config = dict(
    model='masked image model',
    dataset='telescope images of galaxies (Galaxy Zoo DECaLS)',
    train_examples=44167,
    image_size=48,
    crop_scale_min=0.7,
    horizontal_flip=True,
    translate=0.12,
    rotation_deg=10,
    method='simmim',
    mask_ratio=0.75,
    loss='l1',
    arch='swin',
    norm='layernorm',
    norm_position='pre',
    activation='gelu',
    mlp_ratio=4,
    head_dim=16,
    fused_qkv=False,
    bias='all',
    qk_norm=False,
    layer_scale_init=0.1,
    parallel_block=False,
    inner_norm=False,
    patch_size=[2, 2],
    depths=[3, 3, 3],
    widths=[64, 128, 256],
    init='torch_default',
    residual_init='none',
    optimizer='soap',
    beta2=0.95,
    lr=0.0017,
    beta1=0.95,
    shampoo_beta=0.95,
    eps=1e-08,
    precondition_frequency=10,
    max_precond_dim=1536,
    one_sided=False,
    adamw_lr_other_params=0.0017,
    gradient_centralization=True,
    steps=7300,
    batch_size=384,
    epochs=63.5,
    lr_schedule='cosine_restarts',
    final_lr_fraction=0.1,
    warmup_steps=140,
    weight_decay=0.4,
    adamw_weight_decay_other_params=0.05,
)
Rows from block 5 of a small masked image model, named by matrix and row number. Rows with one number belong to one neuron. Each number is 50 + 15 x the weight over its row's rms, rounded and kept within 0 to 99. All counts start at 0.
Before each neuron's rows are labels from the 100 images, of 14848, where the neuron reaches its highest value: "strongest on" is what is common among them. Only what is clearly more common there than usual is listed. The data: telescope images of galaxies (Galaxy Zoo DECaLS).
# fc1: MLP up (model.blocks.5.mlp.fc1.weight, 512x128), inputs 0-127
# fc2: MLP down (model.blocks.5.mlp.fc2.weight, 128x512, transposed), outputs 0-127

strongest on: roundness: cigar-shaped
fc1.455:70 73 33 59 42 44 29 60 49 42 69 53 48 38 73 45 34 40 29 49 67 58 36 49 47 51 72 61 57 61 71 91 51 38 43 38 87 66 36 41 41 43 49 44 39 64 24 41 46 52 31 59 67 57 80 72 41 48 43 37 39 51 55 58 36 19 05 37 55 35 81 87 62 40 36 65 48 52 46 57 62 41 58 40 80 47 45 29 61 19 34 31 50 41 30 44 58 31 42 62 53 73 32 46 60 25 58 52 52 37 46 55 47 43 42 52 48 35 44 47 23 33 49 63 49 47 74 53
fc2.455:14 23 53 35 41 33 45 54 55 53 24 71 46 36 66 58 49 68 62 63 67 52 60 53 48 35 45 42 52 41 43 13 44 61 50 77 51 46 51 40 46 42 46 40 42 77 60 50 41 51 69 50 38 79 48 42 73 67 22 41 49 58 42 56 64 54 79 49 68 54 47 63 54 48 52 53 61 47 58 60 17 66 42 67 33 32 63 57 46 34 45 86 42 46 83 78 38 00 53 47 47 47 73 55 59 56 27 46 40 38 27 49 50 43 57 50 45 58 35 67 70 61 61 64 36 65 12 68

strongest on: bar: no
fc1.252:57 51 29 55 64 57 43 38 72 65 59 11 43 40 55 68 47 59 45 66 75 55 47 41 68 52 20 51 53 22 49 37 61 30 71 60 42 73 56 40 66 52 71 42 48 44 46 44 33 49 60 67 62 59 57 46 28 55 44 44 63 32 34 58 32 70 43 30 43 68 65 71 39 42 37 57 33 63 68 42 33 48 59 30 43 35 27 51 41 18 40 99 84 50 30 67 17 52 57 52 67 48 86 58 49 43 45 71 56 54 52 39 73 53 66 50 49 47 61 40 43 60 57 63 58 69 77 52
fc2.252:63 26 57 38 37 45 67 28 51 66 19 73 61 30 59 38 44 65 68 49 53 40 43 57 42 39 54 32 42 65 42 66 28 64 24 28 73 38 35 52 65 49 54 77 37 80 38 61 59 41 51 64 30 40 35 59 47 69 44 31 56 62 59 73 64 37 53 48 73 41 41 34 44 50 57 38 43 48 57 33 53 48 47 81 57 28 82 70 47 31 29 45 61 46 76 36 79 51 85 53 46 69 37 35 32 54 76 44 39 66 44 67 62 48 32 43 55 71 33 32 32 74 35 28 44 41 44 54

strongest on: shape: star or artifact
fc1.428:40 30 49 39 61 57 48 30 23 38 42 80 40 43 41 24 46 64 37 62 45 67 69 62 17 56 37 45 56 60 64 44 32 34 66 54 62 44 57 72 50 42 37 55 39 49 59 57 59 52 41 32 47 47 25 75 58 58 32 71 52 41 59 46 77 49 54 63 15 37 43 34 78 33 29 41 47 52 26 61 81 45 50 24 35 54 33 61 17 41 53 58 47 31 59 50 56 63 68 66 60 47 70 26 39 43 55 46 23 46 60 71 40 46 54 34 73 36 21 47 36 40 12 61 65 64 60 34
fc2.428:52 52 57 60 48 53 57 68 57 63 62 28 58 54 48 65 20 46 56 33 71 39 38 29 65 44 67 36 51 28 44 68 42 50 36 68 55 47 73 12 75 67 54 54 54 41 40 48 31 54 86 69 27 59 58 20 49 40 53 33 63 61 53 62 17 38 60 46 74 40 66 45 44 73 67 62 48 52 58 53 44 68 46 68 51 57 51 50 81 44 22 40 51 47 41 51 48 29 26 72 64 58 38 54 49 57 79 36 63 39 33 13 64 79 51 45 49 61 62 56 48 59 73 37 21 44 50 80

strongest on: spiral arms: yes
fc1.7:35 45 59 23 49 53 47 60 56 59 33 69 64 56 29 22 50 43 51 45 36 69 65 56 49 70 58 29 63 41 62 39 42 84 55 75 42 46 59 45 19 37 39 64 64 55 40 60 51 43 46 26 60 21 42 31 49 33 55 59 33 59 43 72 83 31 47 37 15 56 43 28 69 53 56 75 65 47 52 41 46 49 54 36 49 72 58 52 50 60 57 26 19 36 42 51 92 38 25 43 41 41 54 61 86 66 59 40 47 37 80 47 49 60 56 45 29 34 19 67 47 38 55 51 36 48 64 45
fc2.7:55 38 55 57 25 51 60 39 41 40 66 30 35 52 74 60 44 86 44 52 46 31 45 70 54 18 43 80 62 43 38 60 48 31 39 43 59 52 40 49 55 48 46 29 45 40 55 35 40 70 59 37 33 55 55 63 50 64 40 38 68 33 51 38 25 71 70 56 77 61 33 66 48 41 33 24 44 57 51 47 36 46 43 69 50 00 60 67 58 42 40 65 79 45 80 33 25 57 69 32 58 43 35 43 29 44 52 73 50 65 25 70 42 45 42 42 73 71 64 67 38 64 43 52 64 63 44 55

strongest on: spiral arms: yes
fc1.305:50 34 41 63 34 59 43 20 57 49 50 52 55 57 64 49 77 58 78 48 60 50 58 76 36 42 54 52 21 39 52 32 45 69 14 39 55 29 56 44 53 46 62 57 82 39 43 28 48 76 79 45 44 73 54 57 50 50 55 48 58 40 48 52 33 83 50 50 58 24 43 28 33 67 41 33 54 63 55 50 36 68 41 45 53 64 55 34 62 65 42 61 32 73 62 58 62 36 38 96 53 39 52 57 29 59 55 62 70 62 49 70 54 67 39 61 59 47 52 55 77 46 28 35 01 58 73 38
fc2.305:39 52 47 46 56 54 41 58 41 32 51 36 41 58 55 60 46 46 41 55 49 36 55 56 36 61 51 61 76 64 44 54 43 25 62 36 41 42 64 67 53 55 32 57 35 45 59 54 28 31 16 80 43 50 53 37 39 47 78 54 32 40 77 49 69 22 61 50 45 50 38 82 37 49 52 51 36 32 66 58 56 30 51 48 32 34 73 99 37 59 57 52 59 48 44 23 39 85 59 27 34 82 63 57 34 62 44 24 59 62 49 19 57 36 57 48 46 67 54 42 36 63 63 45 78 51 15 41

strongest on: shape: star or artifact
fc1.358:54 45 66 47 41 46 49 68 52 54 80 64 61 46 69 35 93 39 43 33 47 43 52 51 74 39 55 71 72 59 25 51 53 38 43 20 39 24 35 61 45 45 65 59 41 63 41 47 67 69 47 22 31 37 31 46 52 25 56 67 40 37 38 58 56 67 62 49 40 65 41 16 50 57 11 44 52 34 37 43 65 64 44 60 67 72 37 49 41 36 40 38 96 67 53 60 52 60 55 64 31 44 58 53 48 58 34 19 84 34 48 54 49 52 60 45 43 53 39 46 82 50 55 39 43 70 27 62
fc2.358:56 46 44 48 44 61 52 64 47 56 37 31 57 80 71 51 45 64 54 42 65 51 45 46 33 81 71 33 43 22 54 58 71 31 42 70 61 67 71 61 62 53 48 39 33 22 53 51 35 40 76 53 54 90 75 38 51 68 63 46 46 50 77 41 50 28 83 22 53 35 53 47 54 41 66 34 56 62 67 50 62 40 66 17 34 83 58 52 61 61 56 48 27 30 43 45 26 45 49 54 64 42 37 52 61 60 63 59 25 38 65 50 56 32 33 73 55 48 33 45 24 44 49 75 48 24 70 36

strongest on: bulge size: small
fc1.469:47 43 47 34 39 44 50 83 40 45 56 61 32 50 41 53 47 37 54 21 53 33 47 60 61 70 42 39 42 60 36 71 38 59 42 62 67 59 77 60 64 53 38 78 63 72 58 58 34 53 36 31 66 64 45 31 55 34 69 31 41 57 00 61 69 57 40 35 29 43 72 60 70 84 44 55 60 37 46 74 46 25 50 65 53 40 48 38 51 57 47 31 58 37 40 47 55 69 28 63 36 22 71 37 38 42 50 30 43 27 57 65 38 37 51 55 47 66 24 76 43 55 39 64 71 89 52 52
fc2.469:65 73 48 60 61 25 37 12 20 32 24 41 45 41 48 43 43 69 68 60 59 42 50 58 55 41 51 42 70 23 46 48 69 28 55 39 41 41 25 51 39 34 69 43 30 50 69 46 39 77 71 57 49 48 55 42 35 38 43 56 78 43 77 47 68 66 80 53 59 36 42 39 59 43 44 39 47 48 64 27 30 49 60 67 37 56 75 65 46 10 47 53 63 66 55 46 48 30 49 29 56 38 20 53 60 71 55 60 40 41 43 55 29 61 40 36 69 43 77 50 50 80 37 29 37 57 37 72

strongest on: shape: star or artifact
fc1.284:40 55 87 53 56 60 53 66 51 37 41 05 65 47 52 60 66 42 38 37 52 51 58 54 63 53 52 47 54 36 21 50 50 37 72 52 46 15 54 38 50 35 24 48 54 48 55 72 23 74 71 36 50 39 48 17 41 33 47 38 44 22 30 48 36 42 57 58 51 59 92 38 45 57 56 55 69 78 42 57 56 64 60 56 72 56 33 50 29 51 57 49 37 58 83 32 48 39 41 81 64 61 68 35 26 25 56 51 55 56 57 30 46 57 67 37 33 33 32 61 54 59 39 52 33 71 66 33
fc2.284:56 53 30 45 53 37 47 38 35 65 67 80 23 48 52 30 40 44 52 63 41 52 48 45 23 38 47 53 36 52 42 66 37 50 46 30 68 58 46 68 57 61 70 70 42 65 38 25 68 34 33 60 44 48 45 73 55 64 59 45 39 90 68 48 70 65 40 49 55 43 33 62 71 33 26 56 47 05 61 51 50 45 49 49 40 49 61 48 51 35 46 62 53 47 28 60 29 68 50 34 52 29 28 54 69 94 46 24 40 30 31 54 43 50 10 60 66 55 49 40 38 56 71 73 70 28 39 55

strongest on: edge-on disk: no; spiral arms: yes
fc1.414:49 55 30 36 42 43 37 42 72 64 81 52 46 53 41 49 63 82 58 38 52 42 48 55 40 59 41 50 39 59 54 29 69 39 57 25 60 46 46 31 26 35 58 50 52 43 35 29 60 37 41 49 56 74 52 52 35 25 36 22 10 34 40 47 73 21 35 24 43 52 33 57 53 55 63 65 45 69 37 49 60 58 55 67 44 27 51 84 58 40 55 49 75 69 44 44 80 35 79 48 50 28 57 52 27 69 54 31 58 40 52 67 37 37 59 41 18 43 57 19 81 63 36 66 57 56 56 52
fc2.414:69 39 67 57 51 69 68 51 61 61 29 58 34 43 50 50 43 26 51 63 38 66 47 49 54 51 40 44 58 53 41 43 21 70 33 66 48 61 63 39 80 61 36 34 47 58 42 42 56 70 73 60 49 40 45 28 68 96 37 78 63 52 47 58 33 64 46 71 53 43 74 47 25 45 58 33 56 55 53 36 37 32 54 33 56 65 64 12 51 47 44 57 24 11 33 56 46 43 40 38 52 80 50 62 80 40 36 65 37 55 53 42 65 41 51 37 74 66 40 73 05 47 43 36 48 56 54 46

strongest on: shape: featured or disk; edge-on disk: no; spiral arms: yes
fc1.233:64 73 45 44 43 35 47 55 39 50 35 54 47 43 71 49 70 84 40 36 45 53 49 21 44 71 83 57 44 68 56 31 39 55 43 54 34 48 39 25 60 46 50 47 23 38 44 62 31 45 27 62 45 54 54 79 94 45 39 64 40 46 87 40 58 42 52 68 56 51 54 37 61 46 70 12 28 66 26 51 59 68 69 49 26 52 18 65 43 41 63 52 51 28 64 38 42 70 84 57 56 66 56 37 50 48 34 40 68 68 41 40 47 68 58 46 69 72 53 53 33 66 46 46 61 44 68 46
fc2.233:55 39 21 56 38 39 64 65 27 28 41 30 75 76 45 41 56 63 48 48 41 67 37 56 50 42 44 45 42 46 36 96 60 53 20 79 61 30 51 80 54 32 38 43 70 70 72 40 62 58 73 27 62 44 42 64 18 48 58 48 47 52 59 63 66 58 72 56 60 58 18 57 59 49 34 72 45 40 39 57 63 41 33 59 48 51 39 63 62 64 46 53 58 59 83 53 52 49 48 72 63 19 55 60 30 63 66 54 47 83 52 33 62 65 29 45 28 36 39 50 53 34 56 47 64 54 68 32

strongest on: edge-on disk: no; spiral arms: yes; spiral winding: tight
fc1.206:37 29 62 72 64 87 57 62 59 36 45 43 65 70 34 56 63 71 49 71 50 38 32 59 37 62 24 56 54 27 37 52 52 40 62 42 59 20 49 29 84 60 38 78 76 38 54 37 60 29 60 50 48 66 19 54 57 42 49 64 74 43 64 60 63 60 36 58 37 48 44 48 45 65 53 29 09 40 76 54 66 53 50 64 43 50 46 60 25 69 37 43 63 40 37 49 28 49 47 53 44 30 69 54 39 71 40 68 50 47 66 20 31 55 53 44 46 72 46 77 60 70 72 38 65 39 27 52
fc2.206:55 54 53 54 48 31 34 38 62 44 57 54 56 44 55 81 11 50 50 27 65 62 74 56 35 28 42 60 36 62 83 37 42 49 40 75 80 53 50 45 43 55 52 38 32 10 41 72 45 74 29 60 41 38 54 38 60 61 47 23 35 48 45 69 35 34 41 47 54 65 52 55 63 44 65 68 56 70 52 75 41 39 67 54 49 45 35 55 65 32 52 59 28 80 42 66 32 59 48 55 62 68 53 59 68 28 41 64 40 44 24 58 63 50 46 30 38 62 51 50 62 64 17 60 26 88 30 41

strongest on: edge-on disk: no; spiral arms: yes
fc1.126:51 65 80 76 48 32 48 55 35 37 58 37 49 78 46 46 28 34 42 60 36 38 69 56 14 12 45 50 34 63 52 78 53 27 71 55 55 69 47 22 55 73 44 56 56 46 58 41 51 43 68 66 60 42 33 51 33 68 60 68 24 57 46 53 58 48 48 35 56 53 30 68 55 42 68 50 50 36 49 67 34 42 77 47 22 56 55 20 49 47 29 48 22 57 66 80 49 44 64 63 65 79 55 37 25 48 55 55 37 44 58 32 73 57 56 42 34 51 67 46 56 35 48 70 42 27 43 19
fc2.126:33 60 10 52 45 65 52 32 54 64 36 55 45 71 54 45 60 56 64 21 48 50 40 45 51 82 61 52 68 61 42 20 41 51 53 56 40 40 53 81 33 37 60 36 65 46 35 59 51 51 54 26 41 55 67 61 61 28 37 77 61 34 28 49 43 57 57 72 50 38 39 37 47 38 33 51 41 44 26 27 60 23 24 32 78 38 57 55 49 95 39 29 45 45 39 40 45 58 32 31 64 42 53 57 63 49 48 39 82 36 59 48 18 67 45 64 75 56 34 69 51 39 44 45 51 43 45 83

strongest on: edge-on disk: no; spiral arms: yes; spiral winding: tight
fc1.54:84 47 68 59 44 58 28 55 66 31 59 43 54 46 29 54 69 53 80 46 52 74 50 49 50 62 45 64 57 46 36 32 85 68 60 47 37 53 66 49 70 60 75 43 52 13 46 55 63 53 67 39 51 82 73 46 65 51 49 67 34 72 38 51 59 42 37 78 51 62 29 36 62 38 36 56 72 41 20 59 46 42 50 37 64 44 53 55 49 46 55 49 59 56 46 32 53 55 58 69 65 73 21 43 82 56 38 20 55 48 14 49 32 68 49 61 46 54 69 33 42 78 19 45 51 62 52 30
fc2.54:21 60 54 61 75 49 75 65 59 75 67 63 21 50 55 72 29 52 35 34 20 29 43 45 77 42 59 53 32 58 77 54 16 58 66 58 60 41 49 48 37 51 41 35 52 56 53 57 42 47 45 56 67 28 42 57 44 70 52 21 73 46 30 52 34 55 37 29 48 40 81 49 25 62 60 66 45 54 62 58 38 52 32 45 62 76 52 30 42 41 72 57 54 40 38 77 31 59 36 60 67 48 58 63 37 29 46 61 41 72 65 25 71 51 64 64 54 42 36 57 53 11 74 45 50 30 48 47

strongest on: spiral arms: yes
fc1.255:45 49 74 49 40 50 60 33 40 29 79 23 48 46 64 36 63 36 54 42 61 37 74 32 48 29 52 38 53 60 57 73 47 50 50 52 37 55 74 28 56 62 28 29 51 54 75 44 44 24 45 23 64 84 77 20 57 52 17 29 64 33 47 63 57 39 67 67 45 53 51 28 61 57 35 59 62 32 51 40 71 29 47 63 47 40 56 32 78 46 46 33 59 36 58 50 59 46 58 88 38 34 39 50 51 48 65 35 64 68 35 60 51 40 43 57 48 35 56 41 49 81 72 46 38 81 34 68
fc2.255:54 58 23 60 43 41 37 79 42 49 41 97 62 68 56 55 40 76 35 52 40 48 61 60 64 67 32 62 57 43 29 40 43 31 32 42 43 38 24 76 50 38 56 58 43 36 49 37 54 85 55 80 36 37 49 65 20 41 60 59 50 65 53 29 53 58 51 48 72 50 60 68 74 50 43 39 69 56 50 50 35 68 67 48 43 68 72 82 24 46 47 50 65 54 43 54 48 42 52 07 70 52 52 41 38 79 44 39 56 08 47 49 39 62 33 46 60 29 61 65 64 41 42 50 53 50 67 55

strongest on: bulge size: small
fc1.171:70 66 60 23 20 44 58 58 32 37 84 49 38 55 24 42 59 46 59 41 73 70 61 37 75 71 45 52 73 26 32 45 41 67 37 37 53 38 34 63 49 26 69 61 71 42 29 31 38 49 43 60 54 73 69 38 42 57 29 40 61 31 40 34 74 54 48 63 78 37 76 45 41 87 59 68 26 59 65 42 45 63 56 41 54 64 37 71 53 55 50 65 76 45 66 36 56 36 30 76 28 53 67 54 59 52 51 33 60 40 60 59 36 40 42 60 48 08 64 40 50 56 52 53 43 56 58 48
fc2.171:56 62 52 47 58 67 51 25 78 78 19 69 47 64 48 21 64 55 19 71 51 56 47 75 38 37 55 51 26 58 41 52 71 26 70 54 48 59 62 52 48 42 42 52 56 61 47 42 56 79 48 43 47 49 48 65 83 31 53 80 46 69 69 33 42 32 41 68 36 31 61 18 63 25 48 68 61 31 44 64 54 42 42 40 37 51 42 31 29 78 60 66 24 47 42 54 54 71 44 34 51 42 52 55 38 51 35 59 49 85 72 18 48 65 30 56 40 59 42 57 49 27 46 56 57 29 41 39

strongest on: edge-on disk: no; spiral arms: yes
fc1.51:53 45 59 74 71 56 34 74 50 59 51 61 70 56 45 59 66 32 56 71 26 35 35 35 51 33 48 65 85 59 41 29 44 53 51 50 70 53 49 44 69 70 26 67 65 97 37 52 48 52 41 63 63 44 27 57 39 57 38 46 61 35 38 42 50 23 34 37 71 67 29 39 29 51 23 57 44 61 47 48 44 39 81 82 30 54 38 21 37 44 57 79 21 49 51 39 35 33 61 29 51 21 51 55 52 63 52 54 66 50 34 43 34 53 59 35 63 56 48 82 63 65 35 56 56 62 41 43
fc2.51:26 60 52 57 24 62 80 34 51 31 44 44 48 39 73 39 32 53 62 50 70 55 72 79 56 54 65 46 30 27 78 49 43 52 34 68 43 61 46 59 33 39 71 31 63 26 53 53 52 59 69 36 40 59 69 38 59 74 47 36 55 66 43 40 60 61 64 51 36 35 74 70 24 57 72 40 56 68 38 38 69 48 39 26 94 38 74 51 73 48 60 20 66 46 52 73 68 47 51 43 50 79 54 53 40 42 56 47 26 52 55 80 34 61 55 48 43 66 47 10 48 54 60 44 53 47 57 52

strongest on: shape: featured or disk; edge-on disk: no; spiral arms: yes
fc1.236:33 59 88 20 67 99 57 52 44 42 66 58 74 27 47 34 31 38 27 54 30 42 69 42 68 29 42 31 56 45 53 52 31 41 70 78 58 34 62 57 60 46 51 63 47 53 53 65 39 53 49 34 54 40 46 32 36 52 45 46 66 51 48 40 35 36 46 51 29 75 49 46 83 44 49 50 71 45 50 35 48 30 65 78 54 43 61 34 34 68 47 58 44 51 67 48 29 44 76 34 42 63 44 32 74 67 70 51 45 76 65 52 46 56 75 56 36 41 37 48 40 46 82 69 55 65 79 40
fc2.236:55 70 53 58 49 46 62 73 56 70 61 38 28 75 74 49 27 64 73 64 50 75 48 62 24 58 55 52 76 33 49 65 53 74 32 47 56 50 70 58 35 37 38 40 40 32 40 30 46 55 55 66 65 67 46 66 69 71 42 51 12 35 52 65 62 66 59 31 31 52 20 68 13 32 49 48 52 60 50 53 51 66 37 24 56 52 27 65 37 10 54 54 65 65 63 40 47 82 32 65 59 27 40 65 54 53 41 27 61 46 41 46 47 43 41 37 43 45 45 66 47 26 27 55 67 43 45 48

strongest on: edge-on disk: no
fc1.8:33 48 36 57 42 77 62 51 59 45 45 46 23 64 34 25 47 73 46 53 56 50 72 45 30 39 51 52 53 64 60 42 33 68 59 86 48 41 61 55 56 52 37 79 40 47 59 34 41 51 60 42 64 78 48 21 72 72 50 54 45 34 52 61 62 75 74 42 26 28 65 35 73 66 50 42 55 65 24 42 50 37 54 65 62 68 59 56 57 39 47 27 44 44 64 48 55 70 44 86 34 27 75 26 38 53 59 56 36 24 88 51 29 56 53 27 63 50 47 54 29 45 65 62 26 33 61 39
fc2.8:60 49 74 63 65 11 33 31 34 61 50 45 66 46 73 68 47 49 56 56 44 41 42 54 58 64 47 39 56 39 41 51 58 34 42 19 47 41 33 35 45 50 45 52 55 59 37 67 62 57 48 55 20 29 52 74 20 26 44 29 69 41 42 22 51 36 38 65 70 71 43 55 61 64 47 44 43 31 65 34 54 64 60 67 32 34 61 65 40 59 60 66 40 50 57 40 42 44 55 14 58 68 31 66 43 71 37 56 88 75 32 51 66 45 52 62 44 57 65 47 78 70 36 37 88 64 26 64

strongest on: roundness: cigar-shaped
fc1.48:31 61 43 64 59 61 65 74 27 04 58 42 65 49 57 50 47 68 30 60 26 52 43 40 55 60 36 52 56 66 45 37 30 75 49 53 27 63 24 52 64 34 45 49 72 45 47 55 45 72 53 46 39 30 52 66 32 42 72 49 39 39 48 57 64 21 52 39 43 41 71 66 51 23 40 33 38 62 59 44 57 35 78 50 51 14 66 74 50 69 33 60 72 72 39 88 45 35 66 54 58 44 71 60 30 30 38 45 52 53 55 52 58 49 50 43 38 39 76 30 33 45 47 58 20 43 26 36
fc2.48:60 50 21 62 40 30 47 38 72 53 63 52 32 26 38 43 61 46 70 34 57 34 53 40 87 54 26 72 54 59 62 31 66 28 55 69 61 48 30 49 58 51 60 29 60 35 58 60 62 38 66 40 73 60 49 51 53 57 25 25 61 62 60 45 24 61 27 37 68 41 54 62 30 45 44 52 60 57 28 43 25 48 24 47 63 61 45 26 64 26 49 51 41 29 34 56 33 54 48 40 58 69 47 11 67 71 51 29 34 43 43 52 21 22 51 36 39 39 16 53 55 55 78 40 50 32 51 54

strongest on: shape: featured or disk; edge-on disk: no; spiral arms: yes
fc1.95:57 34 72 06 59 65 44 47 51 51 47 37 35 44 36 85 71 63 61 55 49 23 56 39 22 50 62 46 55 22 41 40 27 20 51 55 33 51 56 39 41 44 55 60 24 36 49 35 54 47 52 65 42 54 47 40 47 70 40 47 40 62 31 47 55 94 59 46 59 67 23 31 80 71 40 35 43 56 55 55 24 41 52 61 40 51 46 66 43 46 65 60 47 42 42 32 36 42 31 59 34 39 64 58 47 68 56 62 37 72 80 33 45 46 48 67 52 44 80 60 29 73 46 49 94 47 62 39
fc2.95:39 39 36 80 42 44 63 36 37 62 33 31 65 50 63 38 13 38 51 54 57 64 39 58 62 60 68 44 50 38 71 27 47 69 73 33 54 44 59 36 38 64 60 44 66 96 45 47 30 58 66 46 52 60 42 56 64 29 52 35 59 50 52 82 55 13 32 61 17 23 80 45 25 36 24 75 59 49 54 59 69 53 60 55 52 46 58 27 43 47 48 53 51 66 55 53 45 74 44 61 56 26 51 40 68 24 45 36 55 43 49 49 38 59 25 40 67 67 35 35 46 40 54 57 28 26 38 51

strongest on: shape: featured or disk; edge-on disk: no; spiral arms: yes
fc1.436:62 32 39 65 82 39 58 28 41 52 31 73 53 59 31 55 29 61 75 48 61 53 41 40 77 47 51 52 78 59 66 21 57 79 48 63 51 73 54 44 30 60 43 34 51 62 49 49 66 62 47 39 48 57 60 63 53 58 49 60 46 35 18 28 43 43 58 54 29 31 30 39 79 65 51 46 51 52 46 50 69 51 36 41 50 75 23 34 68 35 70 37 58 75 28 51 29 19 42 66 68 54 18 59 30 29 45 48 48 47 45 70 38 49 71 53 45 59 28 40 56 58 17 41 32 60 28 49
fc2.436:67 53 68 43 59 72 69 37 64 69 59 48 38 41 35 55 49 52 60 51 42 44 37 54 62 60 59 31 46 44 50 40 61 49 58 47 41 29 68 49 30 47 30 60 41 45 51 61 48 44 41 65 51 15 65 64 61 21 86 52 23 19 43 65 50 49 69 39 04 44 51 25 71 65 30 67 54 40 58 43 71 48 64 48 37 63 44 45 43 64 38 55 47 62 40 69 42 87 57 21 45 26 29 58 56 24 60 30 49 60 25 25 65 55 74 45 33 36 63 34 46 60 37 42 57 46 76 29

strongest on: bulge size: small
fc1.176:56 48 47 31 55 63 57 63 58 19 47 47 37 40 36 37 33 51 45 67 49 65 68 47 23 46 44 19 42 75 30 56 50 44 41 51 39 57 28 51 71 39 47 57 53 65 31 36 42 50 24 35 62 64 63 37 76 38 48 65 58 49 14 31 76 35 61 35 62 23 64 63 23 57 55 62 45 56 60 47 55 26 56 81 56 69 49 37 54 56 48 32 48 54 62 32 37 62 64 60 22 25 59 68 76 47 35 42 69 47 58 46 51 00 56 26 40 48 45 69 67 55 52 32 44 57 51 45
fc2.176:43 56 71 43 69 49 28 23 51 62 45 44 74 71 48 38 51 51 44 43 41 34 63 38 64 56 73 59 45 51 56 69 54 32 20 44 43 44 91 51 29 46 36 33 33 56 48 64 59 71 59 77 27 48 41 73 40 39 45 29 56 70 54 76 49 76 55 67 56 49 69 57 78 50 48 63 69 39 52 45 46 49 40 28 17 30 51 57 44 29 52 68 45 53 49 40 45 13 24 33 66 52 51 47 16 55 50 42 51 61 43 39 49 91 53 69 46 52 57 42 50 25 51 53 60 22 53 73

strongest on: bulge size: small
fc1.324:61 74 49 37 49 68 68 66 54 56 70 83 64 56 58 47 64 75 48 55 49 72 47 59 49 74 53 64 42 56 37 36 83 48 59 26 71 50 49 44 55 33 63 48 51 55 44 45 61 51 32 50 47 39 74 55 35 59 44 19 33 59 40 38 38 36 47 29 54 33 59 47 41 57 45 62 51 85 51 46 66 38 64 76 61 25 61 87 63 39 46 68 75 66 45 53 66 48 73 17 53 52 45 74 51 72 55 12 57 49 41 65 60 60 58 59 14 56 66 53 60 69 43 72 69 54 75 59
fc2.324:32 60 74 54 39 67 45 54 70 62 51 24 41 50 47 32 58 32 38 61 49 49 62 15 58 39 47 52 64 38 77 33 18 59 41 82 59 49 49 48 56 61 22 49 57 41 40 52 58 54 78 48 69 65 23 46 71 68 50 68 54 37 54 74 52 54 48 50 54 72 50 77 38 53 73 41 44 42 53 37 41 52 40 13 55 65 49 20 58 48 67 27 32 17 51 53 46 34 41 56 59 64 54 45 73 26 56 95 25 38 53 64 33 42 34 38 72 43 30 44 42 59 57 46 43 59 32 60

strongest on: edge-on disk: no; spiral arms: yes
fc1.0:63 40 62 53 47 55 37 42 49 46 29 50 41 36 41 29 39 39 39 68 31 47 48 75 35 44 22 52 34 34 60 30 46 41 44 58 55 57 61 56 74 64 62 57 34 36 59 55 57 59 79 75 66 52 81 37 50 33 05 55 77 42 52 69 45 90 10 76 34 47 67 44 30 62 47 57 44 36 39 64 16 40 45 60 57 28 52 39 64 43 45 77 47 62 59 52 38 43 82 34 65 60 50 52 60 44 61 59 69 48 72 48 41 51 32 49 53 59 57 36 60 78 47 27 61 68 56 63
fc2.0:50 37 45 55 50 80 70 20 75 57 80 32 44 28 51 59 70 60 63 32 50 40 38 42 57 52 71 42 43 62 36 70 76 46 24 70 66 46 35 44 44 43 36 33 87 64 23 33 56 59 48 25 17 31 26 60 64 65 53 68 52 60 25 65 61 42 71 36 55 59 77 45 72 52 39 50 50 55 55 22 63 57 30 69 30 61 61 44 63 57 55 38 46 22 51 45 65 55 55 58 35 53 54 44 66 31 38 62 47 53 34 62 66 10 56 40 37 40 57 54 43 59 42 46 44 33 60 64